{
  "arch": "regnet",
  "model": "masked image model",
  "dataset": "photos of arthropod specimens (BIOSCAN-5M)",
  "train_examples": 97500,
  "image_size": 48,
  "crop_scale_min": 0.5,
  "horizontal_flip": true,
  "method": "simmim",
  "mask_ratio": 0.75,
  "loss": "l1",
  "norm": "batchnorm",
  "hidden_act": "relu",
  "channel_attention": "se",
  "depths": [2, 4, 2],
  "kernel_size": 3,
  "stem": "single",
  "widths": [96, 192, 384],
  "init": "torch_default",
  "residual_init": "none",
  "optimizer": "soap",
  "beta2": 0.95,
  "learning_rate": 0.0026,
  "beta1": 0.9,
  "shampoo_beta": 0.95,
  "eps": 1e-08,
  "precondition_frequency": 20,
  "max_precond_dim": 1024,
  "merge_dims": true,
  "one_sided": false,
  "adamw_lr_other_params": 0.0013,
  "max_steps": 14800,
  "batch_size": 128,
  "epochs": 19.4,
  "lr_schedule": "step",
  "warmup_steps": 1480,
  "weight_decay": 0.1,
  "adamw_weight_decay_other_params": 0.05
}
Rows from block 3 of a small masked image model, named by matrix and row number. Rows with one number belong to one channel. Each number is 200 + 20 x the weight over its row's rms, rounded and kept within 0 to 999. All counts start at 0.
After each channel's rows are labels from the 100 images, of 14976, where the channel reaches its highest value: "responds to" is what is common among them. Only what is clearly more common there than usual is listed. The data: photos of arthropod specimens (BIOSCAN-5M). In brackets: how many of the 100.
# convs1: grouped (12 groups) 3x3 conv (model.blocks.3.convs.1.weight, 192x16x3x3, each kernel summed), inputs within the group 0-15
# convs2: expand pointwise conv (model.blocks.3.convs.2.weight, 192x192x1x1, transposed), outputs 0-95

convs1.20,202,209,222,170,194,182,203,249,201,193,186,206,234,205,184,179
convs2.20,202,172,221,213,199,194,209,176,190,193,200,187,190,224,210,209,172,211,223,191,186,222,218,199,198,211,170,163,203,179,209,194,190,192,199,231,234,187,196,171,219,210,189,171,214,190,191,206,238,174,200,220,205,194,207,187,229,183,221,170,176,204,197,191,217,177,204,218,172,176,210,188,197,229,201,191,207,176,231,208,177,168,186,165,173,170,216,161,229,197,187,185,261,196,203,214
responds to: order Diptera (62)

convs1.66,148,213,191,182,196,189,208,171,199,212,214,199,208,205,174,170
convs2.66,221,217,189,182,191,201,195,201,181,184,197,184,206,159,234,173,201,194,190,186,198,196,191,190,167,171,195,206,214,202,196,220,155,195,190,206,243,255,199,229,169,217,202,205,194,208,189,194,178,200,204,239,190,165,178,197,156,187,213,197,172,196,224,199,227,216,195,239,216,197,205,207,199,212,196,222,186,190,169,193,202,175,214,203,187,224,247,184,165,187,197,192,208,186,165,209
responds to: order Coleoptera (88)

convs1.45,200,239,180,210,197,189,176,201,177,188,187,185,202,226,160,217
convs2.45,184,188,185,181,204,179,195,183,193,214,195,205,219,213,147,229,192,216,176,190,182,204,191,201,191,212,189,231,239,175,201,214,186,208,185,161,172,193,193,201,201,197,191,204,191,254,193,230,198,216,212,204,201,193,181,225,168,231,208,222,234,207,199,187,223,188,191,207,172,213,196,180,193,165,206,189,216,221,232,190,216,190,187,190,221,208,168,190,235,162,212,205,197,239,219,183
responds to: order Coleoptera (57)

convs1.70,226,178,197,169,215,218,197,174,176,188,186,220,236,195,182,208
convs2.70,231,213,227,186,190,221,226,193,206,189,205,229,209,208,280,212,176,229,207,210,248,257,224,186,190,206,220,208,219,224,168,215,218,207,239,211,204,190,223,204,196,180,225,220,213,204,187,222,166,212,212,188,210,200,194,183,184,253,186,192,198,205,173,234,208,197,196,187,220,200,221,194,166,204,205,171,225,211,174,196,190,220,183,189,211,216,214,232,186,192,173,206,180,174,204,191
responds to: order Coleoptera (65)

convs1.91,211,188,195,210,234,181,181,184,200,168,186,197,210,240,195,229
convs2.91,209,176,202,202,168,222,184,185,171,188,203,201,179,213,195,199,190,218,211,218,253,209,168,189,198,200,200,192,166,207,201,192,210,193,228,192,189,181,197,217,188,209,200,202,212,186,217,196,193,207,191,203,207,195,206,202,176,201,161,183,199,172,166,204,194,211,233,200,188,206,182,171,196,214,172,172,206,230,215,195,213,191,178,199,189,281,214,205,184,179,181,186,166,220,212,216
responds to: order Coleoptera (38)

convs1.89,203,190,196,208,209,220,186,173,207,174,227,175,217,247,216,199
convs2.89,206,232,186,172,216,219,184,198,203,198,225,194,211,226,203,215,185,204,199,209,219,189,194,161,215,150,214,224,209,225,205,198,211,221,229,215,209,182,187,232,211,180,193,195,189,206,164,164,212,197,169,192,211,181,186,195,224,192,222,194,215,165,259,199,186,201,265,197,206,171,229,181,217,192,217,201,211,183,187,214,189,222,190,213,199,206,180,193,186,208,218,184,166,197,212,234
responds to: order Coleoptera (36)

convs1.79,164,185,202,218,197,201,218,198,207,209,230,218,211,205,245,174
convs2.79,194,188,180,216,191,176,206,192,187,206,188,213,221,158,236,166,203,210,196,212,212,191,189,180,183,181,194,216,201,198,208,202,193,190,203,221,241,258,197,200,168,182,216,202,197,171,178,195,163,199,178,207,238,204,172,204,172,181,210,203,196,209,190,163,202,208,185,229,205,179,191,208,216,224,200,201,196,216,207,199,215,197,198,202,188,186,200,186,153,215,172,203,188,194,188,246
responds to: order Coleoptera (78)

convs1.145,191,212,198,213,196,184,202,222,225,177,208,214,196,190,178,257
convs2.145,184,219,210,195,184,222,187,217,216,196,177,213,170,169,170,215,207,203,195,200,207,210,205,192,187,255,202,213,214,197,221,200,196,186,203,218,166,201,218,201,231,230,204,220,181,241,201,189,231,224,198,201,188,173,207,214,184,222,191,173,177,224,171,200,195,149,189,182,220,165,203,184,213,192,212,209,182,188,256,205,208,219,194,201,227,205,252,210,180,199,201,237,215,221,204,224
responds to: order Coleoptera (43)

convs1.7,218,181,212,232,188,197,198,202,180,158,208,197,191,215,191,242
convs2.7,267,190,215,170,205,213,213,216,205,217,184,227,202,201,261,213,180,218,218,199,178,231,205,216,207,242,194,192,204,204,185,186,242,206,207,207,187,187,219,197,185,193,175,193,200,201,204,190,190,216,209,227,176,206,191,195,217,228,178,230,169,167,192,221,209,205,187,202,218,214,210,225,199,228,211,181,221,167,158,199,204,207,205,185,212,214,202,196,173,185,192,175,206,194,175,202
responds to: order Coleoptera (40)

convs1.182,182,193,205,241,231,173,193,199,200,229,164,213,192,189,188,202
convs2.182,171,183,174,195,198,220,154,200,152,189,130,189,191,193,213,203,195,189,190,197,192,206,198,195,177,214,200,199,199,191,189,210,246,170,200,181,231,214,187,206,199,200,191,184,214,213,220,196,191,231,201,216,146,168,182,195,207,190,197,171,168,227,150,204,196,203,207,196,170,221,156,195,196,168,187,176,198,226,233,179,163,159,202,233,222,217,223,179,204,141,170,167,198,207,197,215
responds to: order Coleoptera (47)

convs1.161,212,214,191,198,174,156,198,191,188,197,160,224,204,172,213,202
convs2.161,214,241,179,186,190,215,192,198,195,205,210,165,194,224,222,204,173,189,256,171,214,194,199,219,209,205,212,219,194,184,215,199,209,234,178,191,192,170,190,200,195,178,212,203,218,193,197,206,206,211,169,235,199,204,172,194,210,169,196,185,177,234,176,141,198,227,180,226,190,175,211,190,201,207,173,163,192,215,188,195,194,183,191,171,190,202,218,199,202,184,176,151,161,198,219,183
responds to: order Diptera (71)

convs1.162,219,217,201,190,159,188,214,169,215,183,182,224,202,181,229,190
convs2.162,225,218,184,181,190,182,214,230,190,159,193,209,183,210,224,185,182,199,223,179,195,174,215,207,211,226,208,180,186,215,237,210,229,220,244,223,198,188,200,179,227,190,190,170,181,207,173,208,222,196,174,211,155,213,240,204,217,205,208,188,200,208,183,173,159,195,220,196,168,223,208,196,195,245,192,196,253,186,193,212,230,213,222,195,204,182,216,207,225,172,203,181,217,203,209,193
responds to: order Diptera (67)

convs1.39,195,236,188,211,252,182,204,190,221,200,176,185,196,192,183,195
convs2.39,235,172,205,215,200,208,202,220,184,206,219,188,208,191,177,149,210,185,186,195,202,177,211,198,191,181,211,177,187,214,187,202,189,199,199,186,228,219,214,221,197,188,174,201,195,205,220,187,188,210,208,197,214,224,182,161,205,214,179,202,169,211,216,203,194,231,182,200,198,217,187,236,205,222,184,204,201,240,192,183,202,219,194,181,226,212,148,185,217,187,171,185,192,175,193,208
responds to: order Hymenoptera (42)

convs1.35,188,254,205,215,187,190,171,196,218,204,189,172,189,198,179,190
convs2.35,214,220,216,200,173,216,195,207,204,208,171,199,220,163,190,196,203,215,194,206,190,191,199,205,195,215,220,207,205,214,177,212,220,216,205,185,237,206,211,215,133,200,171,215,200,171,225,227,186,189,202,224,174,209,183,233,195,166,209,200,199,185,198,209,199,192,189,208,204,206,217,219,206,216,223,188,200,218,209,198,211,202,200,192,194,220,205,220,186,199,188,207,175,146,169,216
responds to: order Coleoptera (56)