Weights of a small masked image model: activation relu, depths [2, 4, 2].
Rows from block 4 of a small masked image model, named by matrix and row number. Rows with one number belong to one channel. Each number is 500 + 50 x the weight over its row's rms, rounded and kept within 0 to 999. All counts start at 0. Numbers have three digits each. After the name is the row's rms in percent of the matrix's.
Before each channel's rows are labels from the 100 images, of 14976, where the channel reaches its highest value: "colour at peak" is the nearest of a few named colours to the mean colour under the peak. Only what is clearly more common there than usual is listed. The data: photos of arthropod specimens (BIOSCAN-5M). In brackets: how many of the 100.
# convs1: grouped (12 groups) 3x3 conv (model.blocks.4.convs.1.weight, 192x16x3x3, each kernel summed), inputs within the group 0-15
# convs2: expand pointwise conv (model.blocks.4.convs.2.weight, 192x192x1x1, transposed), outputs 0-191

colour at peak: brown (62); black (37)
convs1.98 088:442446495466528563562535495471442415574501461566
convs2.98 087:506456513529595534515526524527469487544508453552425494443446497515465572494440449485519491474479542542475497494519482538539492433605472440477522474511529463506414496450576571512467472570565564545522449435473438510421441518471540477509462424603512588517583506605589640510455429456436536508511476484463475471424473524468422535611460491481535490551425410503563413468490536544497546461529461527530478491537499551495444523533426593521411428441621481531489561573516484519461525477568414566473536460515472541517448505393508492450493511466477494516413481632515544399463538527481648515

colour at peak: brown (31); grey (29)
convs1.36 093:414604510532483534446498544571496449483516550561
convs2.36 085:526523493554545541501461536457461475447517614520499501524467447457553570515523469399513522587447476515574505448512431459506497565527498551473495516514581543409374437428586500465498479466520513573440541546458431496467474507478527493477487522423400489366526566498484471459514561533478466464486439525486433471435512449476516501515573500466490587550436411519486477504490553452461549535435477485485419512605411529596427492527451632495609563499474552571499569490552487534413458431494425493562515518486506417499449435433544546478421449423518634547547559497448450576487527514494454526

colour at peak: brown (55)
convs1.100 095:479535560430539559545498380504545563534495533513
convs2.100 092:566482528470545551519604525464514509371565493540596495456491493521490488445511381410571500526505548584511433506450493444546413472564548581515537577543427536473517532494537490537507479516450594557632503527415467530512504478515480532461494537489512544485497521525552492501583505553478541521488484493497543535514514470563517454504457553547536436445476406378453470530485517576611501457454384512473560507565456448594445415469534533499445443454456470474479428502506518562474518428521426377489568516440504437438515532497506516548541583463548548561626426452467468612494545520508565520

colour at peak: white (82)
convs1.66 063:526460529462519431427459480468564607460532521443
convs2.66 105:450420465515540477494447510566484477677542478544438449455440491540534465517488479614561459526543415423532563456620511595463569518466586514441507462666456451527512529540522481624638533547527568559482559499517472469551437509526552473509577552473453500563449446511496429590405616506526488545515471561455543511453529470457457586520425480567429526484516509450447465529509491537534468446506488487473444499568512483550555595436545514549501486457427464524534482537500504500502497431487408487487493498440444572461544516535493536545561483472510472506471529512476479484494374478456522540

colour at peak: grey (59)
convs1.159 075:523429420452483543402488538558455424509489488530
convs2.159 115:458581475456519556510478546431421552463436441462573548389494437492590519561429432415510502500521524443438476529539485457525522523490473517504512529528461509434501559480504459525525520505558422468467459523419483506432522457539424583618471446536555512479477602567446488490515617472526578512446537502543508443461544462455408394541432486508606507483506549539538509482480517492502566464463555529545512472562417503530502445469460529609478494487518507552701424502443428470501461490538424569463495602524469536436520541594587516554512592479537524467526514494518495519474565552476596467

colour at peak: pink (93)
convs1.162 102:431444479407493564511517453441507484402458511531
convs2.162 096:548567505490547466573559471501490350533553540598530452499576512574520472436469544555501504482543504558541458535463407498484482492468552441477543462510553538420500532444412473531442542450466426506500505489470538469547496431451537563488521500434498526561495504506462559466487481573498443501568511517591523543548507507545508588517529482498397478520563553525470471521482421465485536537521378615539420458472576559558508425509441565440471523493550361502547523559385505513556541492442450427560458546515573571399487440503385564519517530558434522453531442444522477526388523515535489592

colour at peak: black (59); brown (41)
convs1.25 136:503472461478623490483553481496445563581539453533
convs2.25 093:589442491570510481467444468595503520533457564540542430485509488422482601542484469449515521481469660549432566586510495551432460525524626515520445521508456400452482458441521522518428508453617388453467487428496527478484489537433513469398416421507579510476493444487573585463475432442472572455418509529488548510511463524510534556524495489470455517509482608454561519441456515418501570471458467531518505504404453544449511508537589483508487486505493497418450442464490583520435552541561512497460544513494500480484471553538439484542440600600525468514487516373434490504477513486579533421

colour at peak: pink (87)
convs1.160 100:577476472442489482385527442448499476418528523516
convs2.160 093:535564504427527448513506493417429499442582504551539537551466493556465515386628531491511467457506525451571555459515476486477461542429606515575485530637496460450489512568533586545346458646455514555521518548504526459515590456502459477459508480457368512464542478506524469514525467507522583541541439526500688468479510453540468489480568483443541519497463476440591518472469450472499461520495433600488510485483475451477511392574483499464599482476451516501581494498485488546575544494496454576478466554527465511537423505475622520469553415484453531486524464466511504483471480488482561475

colour at peak: grey (57)
convs1.114 054:453467497569461474571474534497597568536528562552
convs2.114 101:505565499501454596484527512538456470515467561506520425489524556569514451433564546411541430555547492473455514500507475488467552476442493486416488432559510485513507592558421504486597534493515599428407638497439535469485471438499540461476513534489482435639454545499538454528532391613483525554469425517572471466443471545610466514564496647525487514428505442465490573498455561484537509535629513484474547470563499598497588495481422497523535462516527538466449421572440514467477471498504507421515482447517525522483471413540428409519501465495479538435508537566572589493518514511565464457

colour at peak: brown (64)
convs1.1 057:416416536498513468485420475449418556500521527448
convs2.1 092:489529465498579537490522560521477483583510590499459488509487549472556566559486519497522530450520464474433534535547523525436504431514540419530478458576467522500518429512577579556547548419469483439626422482424467449506558588453497471423427491506451477488508507483475563451489618593465451453523626486496484606474525574505393480510548437540463479575513463464562510393504531559473529435449548482501523487440473433536479643396559602509567463591509552557418448546528501506390520563522547521491566484586499516499620488511523513479460517527519481482516557531513480463564483526575468472

colour at peak: brown (62); black (37)
convs1.89 159:480493484550506514554633490476483524497520534387
convs2.89 100:510374523480554566498411383404594468456562467421497505483590487491432534488504624427534433482468556500538530501494452481524475450510651465517504507541490541516498431390493531510474541509482514456543447467611537544623492496474427545452500440493517515496409486560526498559416504456526444490516451406538418516520493467454578517556542529600482605441478498508540570436527473432549502510501581504583410471501566407428526465484528432518444454499461535487507548516528532518664502547461514514520517529477486545482442477505460558518516556443414529500550447440501473472534480538508503462

colour at peak: brown (63); black (29)
convs1.174 079:519524495453468480471548594512468489544556473628
convs2.174 091:478418468407449506511557463472538475542536562468486505480514545583412534579612594476554457566560464519491507507452424467472498452538488517465515455508493531629497591534501513568432484475501497406597534510437440497511582492441469497531474495510436458539502498503439551459460494505499547502621476516534584591478429498564436557443536506599474458473579437486502573417471518474528527606526481481500494613475535400468574476461518484438529429624535523497492537478457562502519487563453484453662495475650489536487495501486471526549533552619502509511552519475455533495520451516517513450

colour at peak: black (50); brown (35)
convs1.34 150:582552565568458568490484474466503523457533532593
convs2.34 113:638473504499377443487440586562461462510500490548484505516494571559490508522512447437514452436448572400477499469484438519580548463435496458548521467469356532453505487501589510486573505482458504434480496461478454532508564503506571504459470434498439545427496521525496541429546493467511582516520478560497461454509440566469505420594531509471489474373477509447459539463532404447570507500464473502515556516558498430551492420555611508497484474473542562534457565391489605527536480461487430483487579525485441493537533606551473511542574446483481478483506455680476529566483444534526463402

colour at peak: grey (61)
convs1.74 079:561459477588465586435467475495500505406457465500
convs2.74 098:555528447399466507513507526536510495416513387525392525512484482462440480483398490601451605441500442449495531513417455478567466526563436489387458498503527519411586564439463491570502539530528451553494439568492530519463442445542450477556492520507522597519427547508459431500492417485562533486551517439520470425541464551470524482487537457564536420421620505524509533497430506567470501492552510502501500531444443547474523434476485428418532483543517479453450574506467592467491483571474604420504491455529535500494636518446488566512562432505443467493482539607615470416490468546561484550

colour at peak: white (100)
convs1.152 111:520475582504536477457587454387461490476442506478
convs2.152 095:551478510507504421493552505577472542547518519549557445554481533504479472525427452566471472469530442512489530488441529514554506489539537520451530539543449508619511511485514501499596448521521582580577450488556565539473408504551374636451527606456456515471457468538482486511573522415501466468524539514481453489539456613505467609395497551482481544450485472520456476510524422535482481490550539344493489588475530597502449539533505497489575508455486549498503493398547564456420481446460433549475527418552557550582442473478528574561444497593551492419525619429491442481537470483504575523

colour at peak: pink (87)
convs1.128 125:645468463461517474474553418510510454490519482528
convs2.128 102:453411473568549459412466469570403608485500510453376417450565470515550525411517452404482545351558538530511499541541567499488453488475608445504435492613545504464519470454422496468518509435506454560504611502468510504620525499380530493504447560514461473480425516487467526529448522437538481418500479565423590479523548529507431411494440542490461546482502426477559520459501541491542487439525422506568448495478462393480542508491540517539458525531496458529516499468449589542555505424463481547513509491449457450521575515443455515533581460498530389493496546515467593497544450451494525556

colour at peak: pink (90)
convs1.64 144:436547484495474440495521512623536518483523543406
convs2.64 100:557435493559492438498567460413507410438462495518505528464553519492462505485564552531513541517461468512516448495549489410532602390436461503671483527524487503475543484486550446446462493552514532506547514488597603434454427509493517540521486475433521512504398481461541552466511354497490466458534477493450518488534486456445469509453478518509490547528521492550485504643522446495485477491513590379362403465389504478473480567612469524538502515543599547486402534417488545501507549548627479495506476501540492534563476429529479504513485512530445529394503402490451499487507442577492478465

colour at peak: brown (42); grey (27)
convs1.115 102:521494488502481445527535623465563465607499513468
convs2.115 094:458520521494521474526479596400485525459545444410522541438407492484520504429534429512488455573516477613460516567526547519557488621529484560495598492469531540507433539564498492472539480525495467542466484496518470574423545403543497411548519488478478500496572482472503556598528574487471411565521533485460388452550481509500493493565487533460520556552472509489494455576589534526487589489480571546529612472512509481616457422529542536520498428386460635546485532477602584445451503410499512499515512484566477444416457453479483506517488491426422468466534471610509419545463426530449456517

colour at peak: white (73)
convs1.136 115:598464482468508512473490611541549434518574503486
convs2.136 098:509465452487459568586497451520467401449522488474447567462473478489403542485511466489501452643490480431529637549434515513522490472430456503409565508536437600466539439539473480462516540467473545588491502496524517451501606467483628460432491485554445443520473463520532527418607487397483465515446420515481446551433511443487441462597483442475456443453468452506445525388478402551496503418489470423515495529465533507516394488474484555489521505524416480502395470447564475485530482524578476546484482468526469524542500539513465512538493436464571476434507425500500401438487597434411491564