A small masked image model, trained from scratch: 1.38M parameters, depths [2, 4, 2].
Rows from block 3 of a small masked image model, named by matrix and row number. Rows with one number belong to one channel. Each number is 500 + 40 x the weight over its row's rms, rounded and kept within 0 to 999. All counts start at 0. Numbers have three digits each.
After each channel's rows are labels from the 100 images, of 14976, where the channel reaches its highest value: "peak at" is the part of the image that holds the peak; "responds to" is what is common among them. Only what is clearly more common there than usual is listed. The data: photos of arthropod specimens (BIOSCAN-5M).
# convs1: grouped (12 groups) 3x3 conv (model.blocks.3.convs.1.weight, 192x16x3x3, each kernel summed), inputs within the group 0-15
# convs2: expand pointwise conv (model.blocks.3.convs.2.weight, 192x192x1x1, transposed), outputs 0-95

convs1.43:486453575460541448464521529547498507523509535429
convs2.43:509503485522518451522459535534543474529494513557492454499521500446549506441445488484510493540523589523473476538571467501405480462382490600500552460500485496573474516480536505476443525594515541513446488535477472497469488536531542495446479502496424455469502484487500456484535557461500470524
peak at: centre
responds to: order Coleoptera

convs1.59:517515459481536523483528519517575534546530576437
convs2.59:506473540479462469504438467564522370497548526470458446577426580555445462494489530524519560510467531557468473415487464480510468498489517540487535585467574541445534516558557477493488518505562592497536538488412547474508519479474438479492465431484530514508513530521475470459487492498510476549
peak at: centre
responds to: order Coleoptera

convs1.86:490493470464557460495452475452520457468528500596
convs2.86:506465443497507465527492464561488449425548496545492481484552532510488513488473488372522508487426549498430473546480562477518472490522553542436482484572538569507464519516485484427510498467529571492504583540534548433497495513509482558529524453561502456475454449502512573461476539527507518422
peak at: top left
responds to: order Coleoptera

convs1.51:564502477522528546554510465516539503549586529469
convs2.51:509505522519541452474448475554464507457496465511488473467470554502522507514490503540474523499511513519452488530419540520448447416522513518476506529474468531443466584527449521485479533497525436505474521553466483487455536528446469425513466506521434523565557487464426489525510501581585508563
peak at: centre
responds to: order Coleoptera

convs1.164:513427565461420517515447506472517466518461502480
convs2.164:551520521517496485426455486555539520489530475454479508518537521509503469501454425505435622570500475556644460456545501559466507515542446457480515507507496546485458466529430499524521455603446526424516481457482524485507497546501525559510506466543535564496509458555577497443518465521519549450
peak at: bottom left
responds to: order Coleoptera

convs1.73:437524532474516480513498581463499436447546537484
convs2.73:522462498589571447537518540515496501521564524517499464514576493510486495495500444469516463483485429502475485511568468520488425523531475473525557479520590474490482541470504452484490463498485465515529459534506469545433490544570476481498471422533433468508534554523545469511481525517458558561
peak at: centre
responds to: order Coleoptera

convs1.88:479492465489533457447440514432562478527535509556
convs2.88:446452506486483548520511469498491540528500498525539447489585516493524454494431487551471433479508509520502463524448523512515495480453447403505532477503496494545474492460478475484547584445533544425561552429504485528471499486477523512520469493474484511437533464532456591534432493486473500509
peak at: bottom left; top right
responds to: order Coleoptera

convs1.154:506457506498449559507494498534443412478472442529
convs2.154:492476471481507557433494500565505483479521488580420504524583421482504474478469414476494508490535462535562463515502493537482470514465459510507467461496525476490440428482427553515446531441503535480556510508472514503474451460519535630384508528497503521513491437423549541484513488496494447393
peak at: top right
responds to: order Coleoptera

convs1.44:477468441453501533511457461450508495481600484481
convs2.44:461425487473489492469509458521452460484496541517514505481481543466540549499511544579545515497499510454571507504482512506484499454511577490476523472462494561532428446501519466495532499475527512596467454512493542543450490418479455515500461450627514528452511514503454487492538520476445505485
peak at: centre; top centre
responds to: order Coleoptera

convs1.69:460557480501487440511522463460514490517437585536
convs2.69:518470537571550456484510503454504509493542551478495451507493521447538484584449534519485491528539539557475489547486509503509474526522507440463571467467517471504542493472526436574506509562596492516529502487515555422549456506541491510472491598412471511512525414445535482458487437553467546537
peak at: bottom centre; centre
responds to: order Coleoptera

convs1.1:508493452500405505517516477514480572445437495486
convs2.1:540483520556460477437519522495527552490483464504481548509462512426557472456527499482468460496500471528451528510423544455495543347507546526538566490438499483505490501491457496563510440489512526481472505557494536518457499520514473468507483474545539482473527561428490531461506515466461473483
peak at: middle left
responds to: order Coleoptera

convs1.67:471473449470498481467432497459462485515493578568
convs2.67:480495577531561525461496443492462642454546473532558483467436422543558530463410541497513508384499566489564474517426555493492444556474521550531519444499458491514491459530522466512536517414499579478460491522503603511462498506486526479555522574451478509501417524481500568483548467503497477465
peak at: bottom centre
responds to: order Coleoptera

convs1.151:483472477521582535498465531443447436468515470466
convs2.151:421459499453517471536447465538514440536544508495476498452532445512464462485466519459545536526493466447415489532463544491436529494459589458506476475486509525518531568494475528452452463543463534554449529492458479455502588506474528574550532494424450468434543483573474475402486556535518384475
peak at: top left
responds to: order Coleoptera

convs1.168:469446467541555509515566474543470432480540468487
convs2.168:522518494540471487470433496559510461538575523508543477532498480538474441580507541597514523448500544523434543550466480380466522473542491554474482538456491546567503520503473473495382516517468510536463489513448447476471541583482534460422473468470480474484555447545442516459492462441440447490
peak at: top right
responds to: order Coleoptera

convs1.174:509543487562570521445546486537439445505519502521
convs2.174:440508517431653498490419557470506478550486438436563481480412497497524488545479491518491510538469460544465545522572487494434482456514515497445459518514457603486431515531487485588492523551561493495508573528485524443470566498520474424547470438478498485534488486478535461564456560531476438501
peak at: bottom centre
responds to: order Coleoptera

convs1.119:525510545525557548490467463566477456565472455486
convs2.119:471640524530440518543516428486519520500491515519528578531490533515544456574565501490513419484524480532484522503458478462516472413463503553546517546462473484474458516468480507493517541442458479465493518552502583554439500548482439514548452581594503476544516468536511537559473535499562549478
peak at: bottom left; centre
responds to: order Coleoptera

convs1.99:403494448462438454487506475489479451542503502476
convs2.99:495476490434545524468485501466636481522517544502521508483541528554453468490483575504556476510475535528570531506524461438463447480520542421484443469489540509546537516475529504512513518427600494483473511440513542559483420487459523529510516466526507534474546533501472490552511476512565530558
peak at: bottom right
responds to: order Coleoptera

convs1.58:477532507431504518495509609468478518474435499510
convs2.58:509492452498510513519487461529533451454438480514496505513459512392494472409517547492541484513503403470449438490409528539478471436437481537451492514548502527498431499483475517470505506523522470541490528512427513424518525572522485579534394438492492405526457480480527446511468498461459484498
peak at: middle right
responds to: order Coleoptera

convs1.71:594509530469500480553552497460564534530511508531
convs2.71:488552492570544526504539500486442558485585476478498514523522518574404523487508511501522493483528508466450540568526502461468512503453508520462512490483501528511451611502505614507498531512513466554458499549504519480453475453511440492512438504445542466486525536474530498503588540483407567550
peak at: centre
responds to: order Coleoptera

convs1.90:501485485519417501543539472477570460488445558511
convs2.90:528437492569525484517550527431481454525485648509490547505474496462581513568520484482499500514522437516489521543505498469493472522479480561505584531474549536516506512491532569479550446516486486515498474476524537455551518499513535551508426550513541451485558505454513536589492521453477501434
peak at: centre
responds to: order Coleoptera

convs1.77:546484565486492525571544553476486564487554512489
convs2.77:486447458493482537478457465522455549504532526455555446520512528492524463466481564485504523455453466522492504483499461475526480505416606503531550568529460443507453434492434489487504597482490484500568526499492474483462577415481438506533479512520508497519565509497472531413475470551484528479
peak at: centre
responds to: order Coleoptera

convs1.74:472510494563475431509529472501525433507470423459
convs2.74:492509476493441532466484597509472538483551388473502503521508483605489514499473520533488577445523574510494531443484476525523480530498518492529434529514446426523491488545499501496489478476524509514548499464505504534515623509542519539497545501455481520566447529572441544476488504523489480488
peak at: centre
responds to: order Coleoptera

convs1.8:501488500458531505530564486477436563452444464454
convs2.8:520380460458481433459438524510574436555509472542500501511586456527433553488482455538520520499449537433449498484533494512507481457432478483537537511500480546488527493468486504543512507503479478490496481537536512503481489485511457383471511467507463530526500517538475488476524496498549424469
peak at: middle right
responds to: order Coleoptera

convs1.81:501543448529449464535489543445484501544465539428
convs2.81:491455513463556552505530541532495427511479547431474437529479474526542556507519534471497481509539465491477524475546482521561517455509520504447478500484487497537549460475469532483538525525509494495490468457511526486523464513516515493427503501418503484518474520502458520443500557467517469489
peak at: bottom centre; centre
responds to: order Coleoptera

convs1.78:520508570493490480553543562458512546452561477475
convs2.78:561495392493411542474440505457482513459484492462469412458498622530515456547536526517500429526515505527516502395504485456487530478488457517537516506436484511481517485448497436512552561488503509490491493522479483520449471492429554494411548464464506471441461492484484551452499477480524456510
peak at: centre
responds to: order Coleoptera

convs1.93:479508490511620488483488481462458481453548528527
convs2.93:522419499525473506523514494508465495497494529447425527504481560533484542413492483493498435510582522468567474496523472480485519466512518501539479537479515464476486499464502472448437595518536450474472597516457477390493485494410483422562505447510528509546469466500526520465473508465532510515
peak at: bottom right; bottom left
responds to: order Coleoptera

convs1.100:513493582557561534470501538471496535496453544543
convs2.100:507476581501493516470465549482499493476500547474516536570514469589465519463469534541481442441455557436462486411451472460507505445446541516533552586513510482509503520402510543410425433461476498499470498412499442554525424509430482455457630500467414434467496504545504608526463546545474410520
peak at: centre
responds to: order Coleoptera

convs1.103:433485505441474490455567448492492431525536509481
convs2.103:488526537536470487462485469484480510504498510523547480513531509467440487512490580549531535472453554492477521500510519493494533473515471585546480495451449554528499544478518521526508540500487439573462503529521480491543517436459441594521454518546470547504522442482480487494564443491494423536
peak at: centre
responds to: order Coleoptera

convs1.33:524465467419458513485490478438452456452553495487
convs2.33:433525533506532492476483465484488545462538484458441439501507537521480495443453511516514518475517471572527505561473511439479558435449578540494561489545539510512538498523529478456492476450470514480488575490447524457492490519473507485500460522472459470503491518497522551502438466494495555486
peak at: bottom centre; bottom right
responds to: order Coleoptera

convs1.190:484484502459520524445471484527489481443508462611
convs2.190:470494480520440479429459548484579489477571524549450522497507507527418462515501479473499564546416472538603497489559564501530464515478476516549481521553557554518506538496467488486449453482548589535502454455492401576524562452469518490474502497488508552511514498478513495541463556519562583489
peak at: top right
responds to: order Coleoptera

convs1.139:473459456526541423454522555469539450500545510510
convs2.139:553475466499551494565572534473511432474503476507557504464498471566465501486459483525484482422446489474457508444537471449582503488426450550464435492450543471505526575551456465454479477512548498448497435471520477504455469505478477471512458456527474519530559499519528509542455613516549520455
peak at: centre
responds to: order Coleoptera